config.toml
encoder_arch = "vit"
model = "image captioner"
dataset = "photos of plants and fungi (iNaturalist)"
train_examples = 22605
image_size = 48
crop_scale_min = 1
horizontal_flip = true
tokenizer = "word"
vocab_size = 1482
encoder_norm = "layernorm"
encoder_norm_position = "pre"
encoder_activation = "relu"
encoder_mlp_ratio = 3
encoder_head_dim = 32
encoder_fused_qkv = false
encoder_bias = "none"
encoder_qk_norm = true
encoder_parallel_block = false
encoder_inner_norm = false
encoder_moe = "top_k"
encoder_drop_path = 0.1
encoder_num_experts = 32
encoder_moe_every = 2
encoder_expert_mlp_ratio = 0.25
encoder_experts_per_token = 1
encoder_shared_expert = false
encoder_patch_size = [8, 8]
encoder_conv_stem = true
encoder_layers = 16
encoder_width = 192
encoder_positions = "learned"
fusion = "cross_attention"
label_smoothing = 0.05
decoder_width = 320
decoder_layers = 6
decoder_norm = "layernorm"
decoder_norm_position = "pre"
decoder_activation = "squared_relu"
decoder_mlp_ratio = 6
decoder_head_dim = 64
decoder_fused_qkv = true
decoder_bias = "all"
decoder_qk_norm = false
decoder_parallel_block = false
decoder_inner_norm = false
decoder_positions = "rope"
decoder_cross_attention_every = 1
decoder_tie_embeddings = true
residual_init = "none"
optimizer = "soap"
beta2 = 0.99
learning_rate = 0.0014
beta1 = 0.95
shampoo_beta = 0.95
eps = 1e-08
precondition_frequency = 50
max_precond_dim = 1536
one_sided = false
adamw_lr_other_params = 0.0028
ema_decay = 0.995
max_steps = 4600
batch_size = 48
epochs = 9.8
lr_schedule = "cosine"
final_lr_fraction = 0.01
warmup_steps = 230
weight_decay = 0.1
adamw_weight_decay_other_params = 0.01
Rows from block 10 of the image encoder of a small image captioner, named by matrix and row number. Rows with one number belong to one neuron. Each number is 200 + 20 x the weight over its row's rms, rounded and kept within 0 to 999. All counts start at 0. After the name is the row's rms in percent of the matrix's.
After each neuron's rows are labels from the 100 images, of 14976, where the neuron reaches its highest value: "colour at peak" is the nearest of a few named colours to the mean colour under the peak. Only what is clearly more common there than usual is listed. The data: photos of plants and fungi (iNaturalist).
# fc1: MLP up (encoder.blocks.10.mlp.fc1.weight, 576x192), inputs 128-191
# fc2: MLP down (encoder.blocks.10.mlp.fc2.weight, 192x576, transposed), outputs 128-191

fc1.18,101,217,189,215,182,204,213,210,213,210,169,181,201,206,185,209,224,202,218,177,166,230,210,201,220,185,186,173,212,167,190,190,204,233,199,188,186,209,191,207,200,206,215,167,220,194,234,218,223,221,216,220,192,232,206,186,206,207,241,156,174,195,233,188,198
fc2.18,099,166,198,199,205,232,199,177,196,193,214,194,218,185,176,160,182,189,204,173,229,216,204,188,178,197,234,192,151,166,235,206,201,197,187,185,210,199,191,191,203,200,190,220,202,214,231,194,203,192,181,235,186,193,156,177,243,176,202,171,208,189,152,203,229
colour at peak: brown

fc1.412,083,212,220,195,172,206,204,225,201,181,214,186,151,189,188,210,224,193,205,230,211,211,166,182,179,222,194,195,189,214,232,214,222,197,198,196,207,240,186,197,213,198,196,194,189,197,190,180,234,148,183,185,211,158,223,212,216,248,183,193,207,203,160,206,188
fc2.412,092,220,195,206,205,188,212,213,176,201,189,187,201,159,206,194,196,202,203,220,222,203,180,185,184,208,197,206,197,225,217,219,220,209,162,209,208,197,225,182,181,201,208,218,174,193,195,204,184,190,183,198,181,227,205,225,222,213,228,182,193,166,236,203,181
colour at peak: pink

fc1.571,119,211,197,199,182,220,197,228,217,216,185,191,163,208,193,186,224,208,195,216,221,182,185,205,201,210,172,177,185,175,187,224,221,185,210,234,216,196,208,156,201,187,173,197,195,194,191,168,220,186,173,209,172,175,209,203,161,191,195,221,208,196,203,211,172
fc2.571,110,209,190,213,194,205,198,178,207,224,198,188,191,182,191,222,212,195,229,196,191,223,186,153,199,252,224,241,228,193,200,172,203,172,206,179,229,191,176,208,220,193,185,204,168,181,206,188,217,214,189,219,171,187,207,198,142,208,181,214,206,193,201,181,205
colour at peak: grey

fc1.460,086,207,221,212,233,209,225,215,211,198,176,194,224,170,212,250,236,229,224,194,207,203,201,216,213,186,207,221,209,165,199,233,211,207,183,205,214,199,173,178,225,167,201,222,183,183,196,194,204,202,190,232,217,209,181,193,175,191,198,184,193,222,183,209,208
fc2.460,090,191,215,175,211,157,192,183,204,219,207,172,204,199,218,161,206,191,197,185,194,196,195,191,193,234,189,226,218,195,185,170,219,169,213,183,188,192,198,210,225,218,165,173,208,210,216,176,187,230,200,200,205,174,233,212,228,219,191,208,195,178,203,233,183
colour at peak: grey

fc1.339,105,200,194,203,206,222,232,195,226,194,217,233,160,199,205,219,183,197,192,229,170,204,206,193,197,237,162,255,209,204,191,200,166,247,184,188,217,213,204,193,204,178,184,187,199,172,230,230,180,226,211,197,209,180,195,172,209,197,214,180,209,201,214,207,221
fc2.339,102,203,173,215,207,202,207,207,178,230,209,173,192,240,235,200,184,179,197,219,214,200,182,190,171,187,208,191,183,235,199,195,208,202,215,206,197,226,229,237,223,180,190,172,212,210,158,200,200,201,191,198,217,214,184,209,153,224,212,192,192,208,197,156,197
colour at peak: brown

fc1.254,097,229,184,210,219,210,220,193,172,194,175,207,208,223,210,216,216,189,219,206,231,171,227,209,188,200,189,216,215,176,219,200,180,197,175,188,231,188,210,215,193,224,197,201,228,199,217,246,190,195,216,222,221,214,202,186,214,193,231,196,215,210,182,203,187
fc2.254,095,212,197,210,210,222,221,149,206,224,202,241,197,181,204,203,232,216,181,183,207,175,178,178,194,196,179,204,255,231,199,184,168,223,231,205,213,180,211,182,201,224,196,187,195,161,209,224,206,185,187,170,183,162,190,218,147,154,201,203,214,226,218,186,201
colour at peak: grey

fc1.91,087,215,193,208,207,178,204,207,185,221,194,198,212,215,233,194,185,188,201,186,199,223,185,213,187,218,236,255,212,203,214,215,198,183,189,189,158,157,218,210,210,162,192,200,200,198,195,229,172,204,205,224,221,198,178,191,179,162,217,199,209,239,221,207,210
fc2.91,094,184,161,200,152,191,192,208,221,207,189,219,201,217,197,196,215,193,202,211,174,240,168,175,199,203,222,226,164,182,209,222,190,178,206,162,199,189,235,196,210,215,183,162,197,206,210,208,226,202,194,168,180,203,204,183,199,165,188,207,189,197,198,191,221
colour at peak: brown

fc1.399,098,172,187,215,212,193,216,213,178,201,172,210,244,215,220,211,182,193,208,179,169,179,176,199,200,197,185,194,205,196,214,220,199,158,217,206,207,180,224,190,213,183,183,188,176,201,212,209,175,172,209,183,196,216,212,186,176,187,223,211,191,200,229,238,176
fc2.399,098,195,196,242,153,214,217,196,170,142,206,171,186,191,197,188,200,205,168,191,199,207,185,214,176,177,178,210,204,187,222,236,189,219,230,210,187,195,198,189,228,212,172,227,206,204,175,163,191,197,174,184,195,221,193,187,219,216,149,169,195,246,187,206,183
colour at peak: grey

fc1.466,108,171,201,196,218,201,199,212,206,233,237,188,246,217,205,194,207,196,213,207,212,210,204,216,182,207,187,208,199,211,198,191,173,192,192,219,206,198,223,176,174,186,203,214,175,190,220,215,133,224,217,200,218,213,212,163,167,205,207,195,211,226,195,187,200
fc2.466,106,240,185,173,236,206,220,191,222,197,226,181,186,210,189,189,165,184,217,206,184,213,223,208,239,219,198,223,233,232,185,217,183,207,207,223,192,212,228,160,193,202,201,220,206,180,204,165,217,218,210,207,206,192,219,156,189,213,201,170,200,198,185,203,205
colour at peak: black

fc1.191,090,219,207,236,183,187,198,210,201,179,202,211,192,190,163,220,199,190,225,181,185,191,218,201,207,194,214,221,199,212,136,241,219,199,171,178,190,196,200,225,197,198,225,196,215,218,208,184,199,199,197,213,200,236,217,218,232,220,154,182,184,172,182,177,200
fc2.191,085,213,200,223,216,178,193,208,205,244,158,197,215,234,201,229,160,191,209,176,218,195,210,196,196,218,181,190,222,233,196,190,205,252,176,218,215,231,193,221,177,226,186,178,172,140,182,199,179,201,221,250,190,193,175,228,228,197,197,208,192,189,195,215,196
colour at peak: green

fc1.434,079,160,198,212,240,187,193,173,201,203,196,197,234,174,187,212,190,191,184,184,225,217,188,226,187,213,205,203,198,188,174,210,188,201,192,200,205,209,198,205,206,236,216,235,195,227,186,221,208,185,229,187,216,224,193,207,219,210,223,187,189,189,197,201,209
fc2.434,075,192,184,189,162,173,221,217,191,212,219,223,189,174,214,211,183,239,195,186,224,178,191,220,211,197,201,214,230,212,210,232,197,220,161,195,199,218,180,184,192,196,203,202,198,181,238,197,209,206,173,214,212,206,216,167,205,217,191,165,197,203,163,193,201
colour at peak: pink

fc1.2,091,193,190,227,219,218,203,202,185,237,221,206,216,189,188,214,211,185,214,209,201,231,205,219,184,217,185,177,218,161,211,180,204,192,211,190,213,226,199,229,278,179,175,214,231,228,164,184,209,196,240,204,208,185,195,166,169,166,213,192,191,210,145,212,180
fc2.2,095,189,147,239,171,165,202,223,166,184,200,178,209,237,204,231,185,205,210,219,196,227,197,187,172,179,187,212,206,177,156,161,169,208,233,188,206,200,193,176,211,201,216,159,201,217,206,212,193,184,227,207,195,208,224,184,181,207,197,215,190,218,214,174,210
colour at peak: grey

fc1.363,102,181,193,248,177,216,186,191,223,219,214,187,210,242,198,203,197,244,187,175,188,205,192,226,184,182,199,233,175,187,189,193,215,217,227,225,205,200,183,220,188,197,195,206,200,197,163,189,177,172,192,217,187,197,219,218,200,195,169,182,190,160,186,155,219
fc2.363,088,198,222,194,177,186,182,210,184,168,224,202,206,211,236,207,225,209,198,204,217,209,176,216,213,214,200,191,218,229,176,206,198,163,198,179,209,175,165,199,201,225,199,177,179,209,211,204,196,188,201,202,196,168,196,211,215,187,213,193,208,220,185,208,222
colour at peak: green

fc1.507,091,214,223,189,185,197,174,239,182,180,177,201,184,214,167,200,202,213,168,190,208,198,204,181,206,211,198,189,190,188,193,195,218,254,203,167,213,191,181,205,182,187,198,131,182,216,219,178,200,189,202,203,192,214,193,196,232,214,190,196,224,172,206,208,187
fc2.507,083,223,180,212,218,217,217,215,187,180,191,204,176,206,216,265,204,215,212,183,191,204,203,184,219,203,178,180,216,193,193,223,172,191,230,181,190,177,177,199,174,177,239,248,194,245,219,166,168,214,204,197,224,216,172,196,191,204,193,207,211,168,187,229,217
colour at peak: brown

fc1.357,110,208,205,176,192,201,188,201,228,213,242,221,219,199,199,223,153,165,235,214,214,193,179,203,172,219,206,220,213,196,191,231,179,176,234,203,193,206,187,172,187,226,203,189,173,193,166,236,198,235,188,239,219,217,209,212,192,176,197,205,179,185,185,201,202
fc2.357,112,197,182,204,203,167,205,218,208,179,188,218,160,228,211,182,217,193,185,211,173,174,214,203,241,197,182,186,158,205,180,202,196,189,183,252,215,183,244,183,215,204,197,167,201,202,167,171,226,218,230,173,182,173,227,182,173,191,183,210,206,204,170,189,233
colour at peak: black

fc1.69,089,161,177,192,194,211,224,181,211,174,204,179,204,220,193,206,169,168,266,184,212,234,194,161,192,190,196,215,224,188,225,209,172,181,203,214,202,227,175,200,228,247,192,200,213,189,209,222,216,209,199,212,181,219,228,179,210,192,192,196,192,210,206,225,187
fc2.69,107,209,221,198,167,182,225,202,206,205,181,192,201,241,208,193,188,191,188,177,173,232,202,175,206,191,197,195,171,203,175,159,200,186,207,216,193,208,211,216,204,188,172,194,198,201,155,207,200,226,227,187,207,243,247,207,190,190,193,172,227,215,174,220,217
colour at peak: pink

fc1.256,103,221,238,201,178,180,204,206,206,235,205,233,221,198,192,184,227,201,165,209,203,216,173,177,192,192,207,202,212,194,196,175,172,187,226,189,194,210,199,214,187,215,158,224,184,182,188,204,189,199,221,170,171,234,193,171,157,204,199,215,177,157,207,192,184
fc2.256,101,167,195,164,203,193,204,179,179,214,165,171,169,196,213,197,186,195,213,202,194,154,213,226,182,207,203,189,220,197,186,234,180,216,225,217,160,185,203,193,217,243,250,215,204,246,210,158,217,189,223,218,214,195,206,213,178,204,212,221,204,196,234,221,205
colour at peak: brown

fc1.418,091,178,185,203,190,188,190,211,205,187,187,201,195,219,214,153,166,221,196,192,172,217,218,228,178,178,208,204,223,194,179,205,184,177,206,196,201,168,174,174,234,191,210,198,182,233,184,198,189,199,206,166,255,210,201,198,212,231,150,166,194,185,225,239,210
fc2.418,099,171,171,209,169,196,198,248,214,181,201,179,186,213,180,208,175,195,218,208,155,206,187,222,215,185,196,193,195,225,204,223,189,189,217,189,217,223,222,193,179,146,200,204,209,159,167,193,238,171,194,199,213,199,190,226,216,210,197,181,180,192,184,201,207
colour at peak: pink

fc1.16,096,187,238,188,227,200,195,201,186,229,208,195,170,189,205,210,166,204,180,225,179,176,181,204,170,195,151,192,228,174,213,194,206,210,221,192,229,239,218,204,222,236,222,197,185,173,192,167,171,244,187,229,217,172,175,211,225,203,212,203,208,182,225,200,235
fc2.16,092,186,222,190,192,182,209,187,245,223,189,196,172,227,191,211,171,247,189,227,229,172,239,181,203,223,203,203,211,206,178,206,209,219,152,187,210,178,188,209,207,192,234,214,186,183,197,186,210,190,192,182,190,187,186,189,189,209,203,208,216,194,200,185,194
colour at peak: pink