From a checkpoint of a small image captioner: decoder width 320, decoder activation squared_relu.
Rows from block 3 of the text decoder of a small image captioner, named by matrix and row number. Rows with one number belong to one neuron. Each number is 200 + 30 x the weight over its row's rms, rounded and kept within 0 to 999. All counts start at 0. After the name is the row's rms in percent of the matrix's.
After each neuron's rows are labels from the 100 texts, of 14976, where the neuron reaches its highest value: "tokens" is the input token at the peak. Only what is clearly more common there than usual is listed. The data: photos of plants and fungi (iNaturalist).
# fc1: MLP up (decoder.blocks.3.mlp.fc1.weight, 1920x320), inputs 0-79
# fc2: MLP down (decoder.blocks.3.mlp.fc2.weight, 320x1920, transposed), outputs 0-79

fc1.108,087,216,223,191,179,199,174,194,219,203,205,226,232,159,248,235,196,192,188,208,195,225,216,169,185,196,199,239,181,198,190,218,170,200,241,192,278,165,208,161,198,208,123,281,134,203,207,203,165,252,195,235,201,196,203,225,187,208,177,159,190,224,227,239,237,204,187,190,230,216,200,127,228,232,142,190,231,214,193,181,222
fc2.108,087,196,156,175,202,213,140,151,217,207,237,237,213,132,232,198,165,184,244,150,209,249,235,210,183,221,190,148,195,208,183,252,177,165,233,171,258,209,147,145,221,170,238,257,182,211,207,214,193,224,208,193,198,165,235,227,196,223,242,243,166,228,240,194,219,182,186,222,215,181,208,221,208,217,143,201,156,191,212,179,241
tokens: "shrubby"; "family"; "sulphur"; "false"

fc1.360,108,184,211,176,224,247,155,207,192,190,220,186,228,213,217,263,153,188,209,161,232,167,226,151,208,233,225,180,239,204,149,198,202,249,233,196,172,227,177,155,179,203,223,174,203,203,151,215,253,215,202,240,231,184,235,154,229,217,173,210,197,178,118,243,172,202,226,176,214,216,232,113,225,178,231,159,182,222,187,262,156
fc2.360,115,197,185,201,196,180,216,183,173,192,204,203,208,210,141,245,221,212,126,95,230,204,220,191,212,240,181,160,196,203,132,247,219,146,225,214,171,197,209,224,206,193,218,212,179,179,197,231,198,174,246,227,170,199,222,208,171,188,246,137,230,235,143,168,132,246,204,206,200,221,221,212,223,224,257,214,198,144,157,206,189
tokens: "common"; "virginia"; "lesser"; "wild"

fc1.139,106,173,214,173,175,238,213,168,225,155,225,203,204,150,198,199,146,186,205,154,195,202,227,218,173,214,170,182,217,266,191,210,195,233,202,179,203,166,205,200,219,155,190,210,204,227,235,156,201,234,168,198,235,212,205,190,224,220,143,169,207,219,223,216,179,195,181,191,227,186,201,211,200,135,185,187,208,155,233,185,174
fc2.139,100,201,245,229,187,221,165,172,276,246,210,191,193,212,184,169,177,181,257,155,194,165,189,188,226,231,215,174,199,237,229,162,221,264,176,240,229,199,229,236,193,162,167,204,153,169,198,180,183,226,153,210,222,181,240,210,209,206,235,142,215,194,199,215,207,185,210,261,213,195,150,175,200,193,227,162,179,181,160,161,213
tokens: "("

fc1.241,081,220,177,232,143,171,240,154,171,220,213,217,249,151,171,226,186,208,180,209,150,243,201,186,219,181,192,214,158,146,202,190,195,143,200,173,224,150,176,198,217,208,214,166,184,236,204,238,230,176,172,240,221,177,173,211,173,181,207,212,225,186,209,232,207,199,172,201,164,143,148,200,219,223,210,208,207,221,153,251,223
fc2.241,087,168,188,182,222,183,192,187,228,210,273,218,188,190,164,203,168,206,196,205,206,216,215,241,240,219,190,122,243,175,187,211,210,163,172,212,218,203,206,214,247,193,176,203,162,153,254,210,206,262,193,187,184,230,240,230,186,163,190,238,192,214,271,221,216,208,198,206,163,205,172,168,217,216,187,197,203,239,254,210,206
tokens: "shrubby"; "sulphur"; "family"; "paint"

fc1.300,104,233,214,136,209,172,244,228,189,204,204,171,212,178,211,238,190,191,177,146,179,221,257,186,195,215,271,198,168,183,196,208,203,219,218,233,130,180,197,172,221,232,240,188,191,222,197,187,166,194,178,195,174,189,179,233,156,206,237,219,186,237,194,230,219,194,194,169,187,176,165,197,199,237,193,181,231,182,212,228,210
fc2.300,113,196,182,219,195,243,235,159,211,193,199,227,131,201,245,221,228,228,225,134,181,178,256,200,221,205,186,198,199,219,188,228,211,189,218,169,201,203,193,250,195,209,226,162,228,221,218,151,217,176,189,193,199,211,211,189,148,211,204,184,218,202,248,218,203,281,192,194,203,216,220,225,146,206,226,152,242,157,152,230,196
tokens: "shrubby"; "false"; "sulphur"; "stonewall"

fc1.421,090,183,234,224,237,138,222,200,248,187,154,141,144,178,184,219,206,191,172,212,166,175,188,215,203,147,205,199,191,224,177,213,198,253,215,237,169,179,218,221,272,188,225,149,232,182,157,184,224,196,249,183,215,227,233,198,201,183,180,192,191,263,135,176,214,224,228,211,225,221,178,177,221,202,185,225,239,156,274,216,254
fc2.421,102,182,199,192,223,213,181,211,210,194,188,226,182,200,196,179,195,215,249,225,244,198,216,189,232,189,204,174,183,224,190,175,247,188,151,209,164,204,234,222,190,228,187,221,252,214,196,208,193,171,247,235,192,238,164,227,148,189,169,214,213,193,165,154,178,228,259,179,191,232,220,222,170,237,197,162,187,192,224,157,186
tokens: "common"; "("

fc1.537,100,199,172,203,191,173,165,240,199,202,211,184,214,185,219,229,174,260,218,197,199,196,251,156,182,238,167,187,168,213,152,179,226,198,129,197,164,231,221,219,122,179,173,193,198,191,219,156,152,224,182,183,186,203,219,168,135,167,239,168,201,252,222,191,204,200,207,252,217,195,154,141,215,241,191,275,222,229,175,201,196
fc2.537,102,185,211,222,241,198,183,229,190,194,208,188,215,155,216,228,207,260,214,164,239,217,189,174,181,258,176,191,202,205,214,163,221,193,222,242,204,172,211,212,181,174,182,271,189,201,226,237,213,189,155,219,156,205,230,201,156,142,186,185,182,229,209,175,187,154,176,208,182,205,210,157,223,249,177,254,211,189,198,152,201
tokens: "("; "-"

fc1.447,102,221,193,207,203,130,215,196,218,248,234,168,202,199,177,170,131,156,223,249,214,187,265,195,187,193,233,162,208,216,149,183,210,248,202,221,174,184,199,214,177,150,217,182,175,224,214,176,261,193,178,175,214,167,194,180,163,168,169,209,190,173,203,190,190,230,238,193,179,166,230,215,189,194,153,253,230,215,200,207,133
fc2.447,105,168,213,205,211,189,237,190,160,159,176,160,168,220,175,200,214,187,161,269,135,222,220,221,185,186,163,207,166,184,135,206,190,247,220,241,150,176,170,261,199,159,239,241,210,227,254,163,208,252,214,195,145,158,225,241,171,196,197,170,158,180,198,153,256,255,178,193,189,182,272,214,222,220,169,219,185,195,183,240,191
tokens: "quercus"; "sanguinaria"; "("; "sambucus"

fc1.145,097,179,193,171,209,194,154,160,214,182,227,217,190,162,217,230,196,188,257,217,213,226,261,208,210,235,206,216,216,239,205,224,195,171,231,190,197,159,202,221,209,186,178,265,220,179,211,203,190,121,239,139,242,209,241,178,206,197,212,187,181,162,198,125,215,182,184,220,208,237,191,165,193,219,157,209,213,197,245,184,223
fc2.145,102,201,236,195,194,185,168,165,194,216,157,216,156,184,202,211,179,150,240,247,167,259,229,196,173,222,189,242,174,222,179,248,170,153,222,190,170,182,205,219,222,198,166,189,231,190,201,193,197,205,195,195,236,158,192,245,173,173,276,178,215,188,178,176,222,248,223,257,173,255,184,186,227,220,193,113,224,159,215,180,243
tokens: "("

fc1.662,091,231,212,189,204,184,200,243,191,224,214,209,166,180,190,208,196,161,194,250,197,197,146,187,168,155,194,245,214,251,182,228,197,272,180,192,186,238,235,177,230,199,210,235,199,190,201,208,166,225,226,196,206,154,189,225,171,165,215,234,162,225,214,212,186,236,207,209,198,204,237,207,237,181,176,232,175,210,205,226,201
fc2.662,076,237,234,156,225,216,219,216,171,180,233,213,209,225,221,198,238,227,173,170,242,209,202,226,196,164,201,183,140,186,298,185,183,132,191,159,173,176,215,191,236,197,242,201,215,216,218,195,201,217,192,186,214,123,182,183,229,190,255,187,213,220,224,222,205,243,191,166,242,200,223,197,202,236,219,228,197,218,196,218,201
tokens: "quercus"; "spiraea"; "bidens"

fc1.29,102,179,215,225,205,176,228,179,223,198,200,198,207,166,186,220,190,199,184,241,233,255,163,221,219,194,213,196,143,210,172,181,198,202,201,187,200,215,252,226,206,163,222,158,234,99,226,206,234,194,164,197,196,186,169,167,196,207,217,225,213,179,218,205,212,206,213,207,155,220,269,186,202,252,182,238,170,191,197,198,165
fc2.29,106,178,193,166,197,182,209,266,184,177,232,238,197,223,230,200,217,172,209,213,183,254,200,223,169,212,212,196,145,162,182,222,204,212,145,220,223,195,257,198,192,190,221,157,226,179,183,204,167,203,178,207,221,168,244,175,220,216,186,203,220,204,191,210,249,213,227,185,197,227,243,220,182,186,270,177,181,175,195,149,184
tokens: "("

fc1.722,077,159,194,176,229,228,243,204,187,209,219,233,233,184,223,194,226,180,159,190,227,186,222,187,197,201,197,176,234,130,215,165,160,247,229,192,198,131,243,207,216,191,146,190,157,251,170,171,180,212,226,172,207,198,172,171,208,199,128,231,251,202,203,203,173,226,224,217,146,185,165,209,195,199,128,142,275,203,214,250,232
fc2.722,085,210,177,193,215,227,186,181,233,153,233,171,196,223,202,213,197,206,188,232,243,126,204,120,230,166,197,250,194,241,145,202,243,170,224,185,192,135,176,177,203,191,132,189,178,202,239,247,212,196,235,195,171,191,129,227,171,209,158,194,204,174,200,168,196,149,192,193,189,176,234,233,177,247,163,191,254,223,193,190,245
tokens: "("

fc1.76,054,181,239,157,195,197,183,173,223,165,192,239,231,205,210,263,228,216,247,194,195,167,207,191,198,234,206,173,197,220,210,278,210,181,179,174,198,227,206,243,127,207,240,179,186,212,171,227,231,246,240,217,235,188,210,187,153,197,208,172,202,195,210,207,200,201,182,215,176,157,157,137,186,99,138,207,196,204,140,221,205
fc2.76,056,201,241,194,195,187,217,227,232,188,167,219,186,236,156,151,215,191,202,208,233,220,171,271,191,173,136,180,230,212,215,197,236,181,153,187,203,223,120,192,229,138,216,204,230,226,135,215,209,170,204,237,212,198,191,163,178,166,223,193,248,196,196,149,238,225,284,236,210,147,261,174,137,231,250,189,174,222,148,208,172
tokens: "common"

fc1.692,062,204,251,189,168,207,195,191,237,249,192,231,244,166,192,214,233,205,220,216,133,253,223,141,206,188,204,244,233,213,131,173,166,219,218,209,188,192,232,182,210,239,155,253,226,196,189,246,221,204,180,129,164,192,179,172,168,188,214,193,228,194,159,229,229,274,207,205,205,199,212,232,196,173,218,134,181,170,238,224,227
fc2.692,074,160,180,186,154,171,188,116,255,198,171,169,215,226,165,222,195,138,224,184,187,135,208,246,222,186,193,202,217,226,198,182,187,164,190,163,227,226,216,199,204,168,153,173,243,156,198,185,211,163,203,181,156,150,152,138,153,220,153,174,228,154,220,210,163,214,154,258,221,222,245,240,250,189,204,182,210,213,133,212,318
tokens: "common"; "order"

fc1.296,100,186,239,139,175,219,168,227,181,181,201,173,213,192,211,211,227,215,202,150,190,148,190,139,219,238,216,179,266,194,166,172,212,236,201,198,136,239,183,206,176,211,196,182,144,177,203,195,254,231,207,200,239,193,186,180,184,220,204,170,166,161,190,241,221,221,192,197,188,192,289,144,236,258,222,198,199,228,213,233,189
fc2.296,112,213,188,174,205,184,221,136,208,230,147,225,219,200,202,237,192,186,182,132,201,205,199,245,196,254,191,153,184,162,157,222,231,166,243,211,151,190,228,210,143,237,224,181,167,191,229,224,225,173,189,206,165,201,201,210,157,223,200,171,218,238,158,187,176,230,213,208,215,227,242,192,228,221,262,219,201,158,175,241,197
tokens: "common"

fc1.756,092,177,226,199,205,218,160,145,231,221,249,252,264,187,227,201,215,193,257,146,158,214,172,194,199,201,199,215,192,141,244,141,242,188,194,216,177,203,219,182,173,208,164,167,218,227,197,257,168,227,172,196,232,169,189,187,221,197,174,203,221,226,173,193,199,206,182,214,246,211,208,161,166,257,232,194,183,199,171,220,176
fc2.756,098,215,181,247,193,229,157,184,176,193,165,198,206,196,195,212,178,158,185,118,218,213,202,223,200,230,144,124,214,180,160,170,257,209,208,207,188,216,241,205,190,217,257,238,187,165,202,246,241,160,125,215,171,146,218,212,184,193,220,147,206,231,240,234,196,223,190,175,208,169,205,204,194,233,257,219,209,162,228,212,190
tokens: "common"

fc1.158,109,222,209,193,166,166,194,177,221,164,224,226,238,208,167,205,191,279,174,156,151,195,183,204,192,179,219,175,163,178,203,194,164,186,188,210,213,236,180,161,183,182,230,230,267,209,204,245,161,174,145,161,220,271,178,225,223,156,208,215,218,215,265,219,186,176,184,226,232,208,162,179,212,202,228,191,183,204,208,200,191
fc2.158,102,238,212,218,236,188,175,215,228,220,161,268,231,197,171,216,263,263,187,198,218,257,186,200,202,170,221,193,211,168,260,184,231,210,245,183,239,229,230,155,196,201,198,189,243,190,182,237,200,212,150,160,250,244,168,206,208,149,162,177,228,134,243,229,212,178,173,196,190,202,189,179,229,156,199,261,153,180,219,186,208
tokens: "("; "winged"

fc1.490,050,174,182,231,158,204,186,179,209,147,204,227,231,175,217,268,214,220,210,180,219,213,225,164,177,192,234,185,170,232,227,239,152,250,178,189,178,253,264,239,252,180,227,158,200,240,176,210,188,193,191,231,254,220,220,177,215,174,246,172,204,165,227,224,206,180,227,242,153,209,214,193,216,185,197,214,205,148,182,218,213
fc2.490,052,201,221,181,252,250,164,226,228,213,154,145,195,223,156,263,214,152,207,109,197,157,173,176,253,183,168,144,197,174,200,183,214,163,213,252,200,174,194,219,209,124,258,186,205,266,218,195,202,183,198,234,202,182,208,201,246,228,209,257,231,242,235,179,127,192,144,170,205,204,180,268,194,179,243,196,192,202,202,207,195
tokens: "common"; "giant"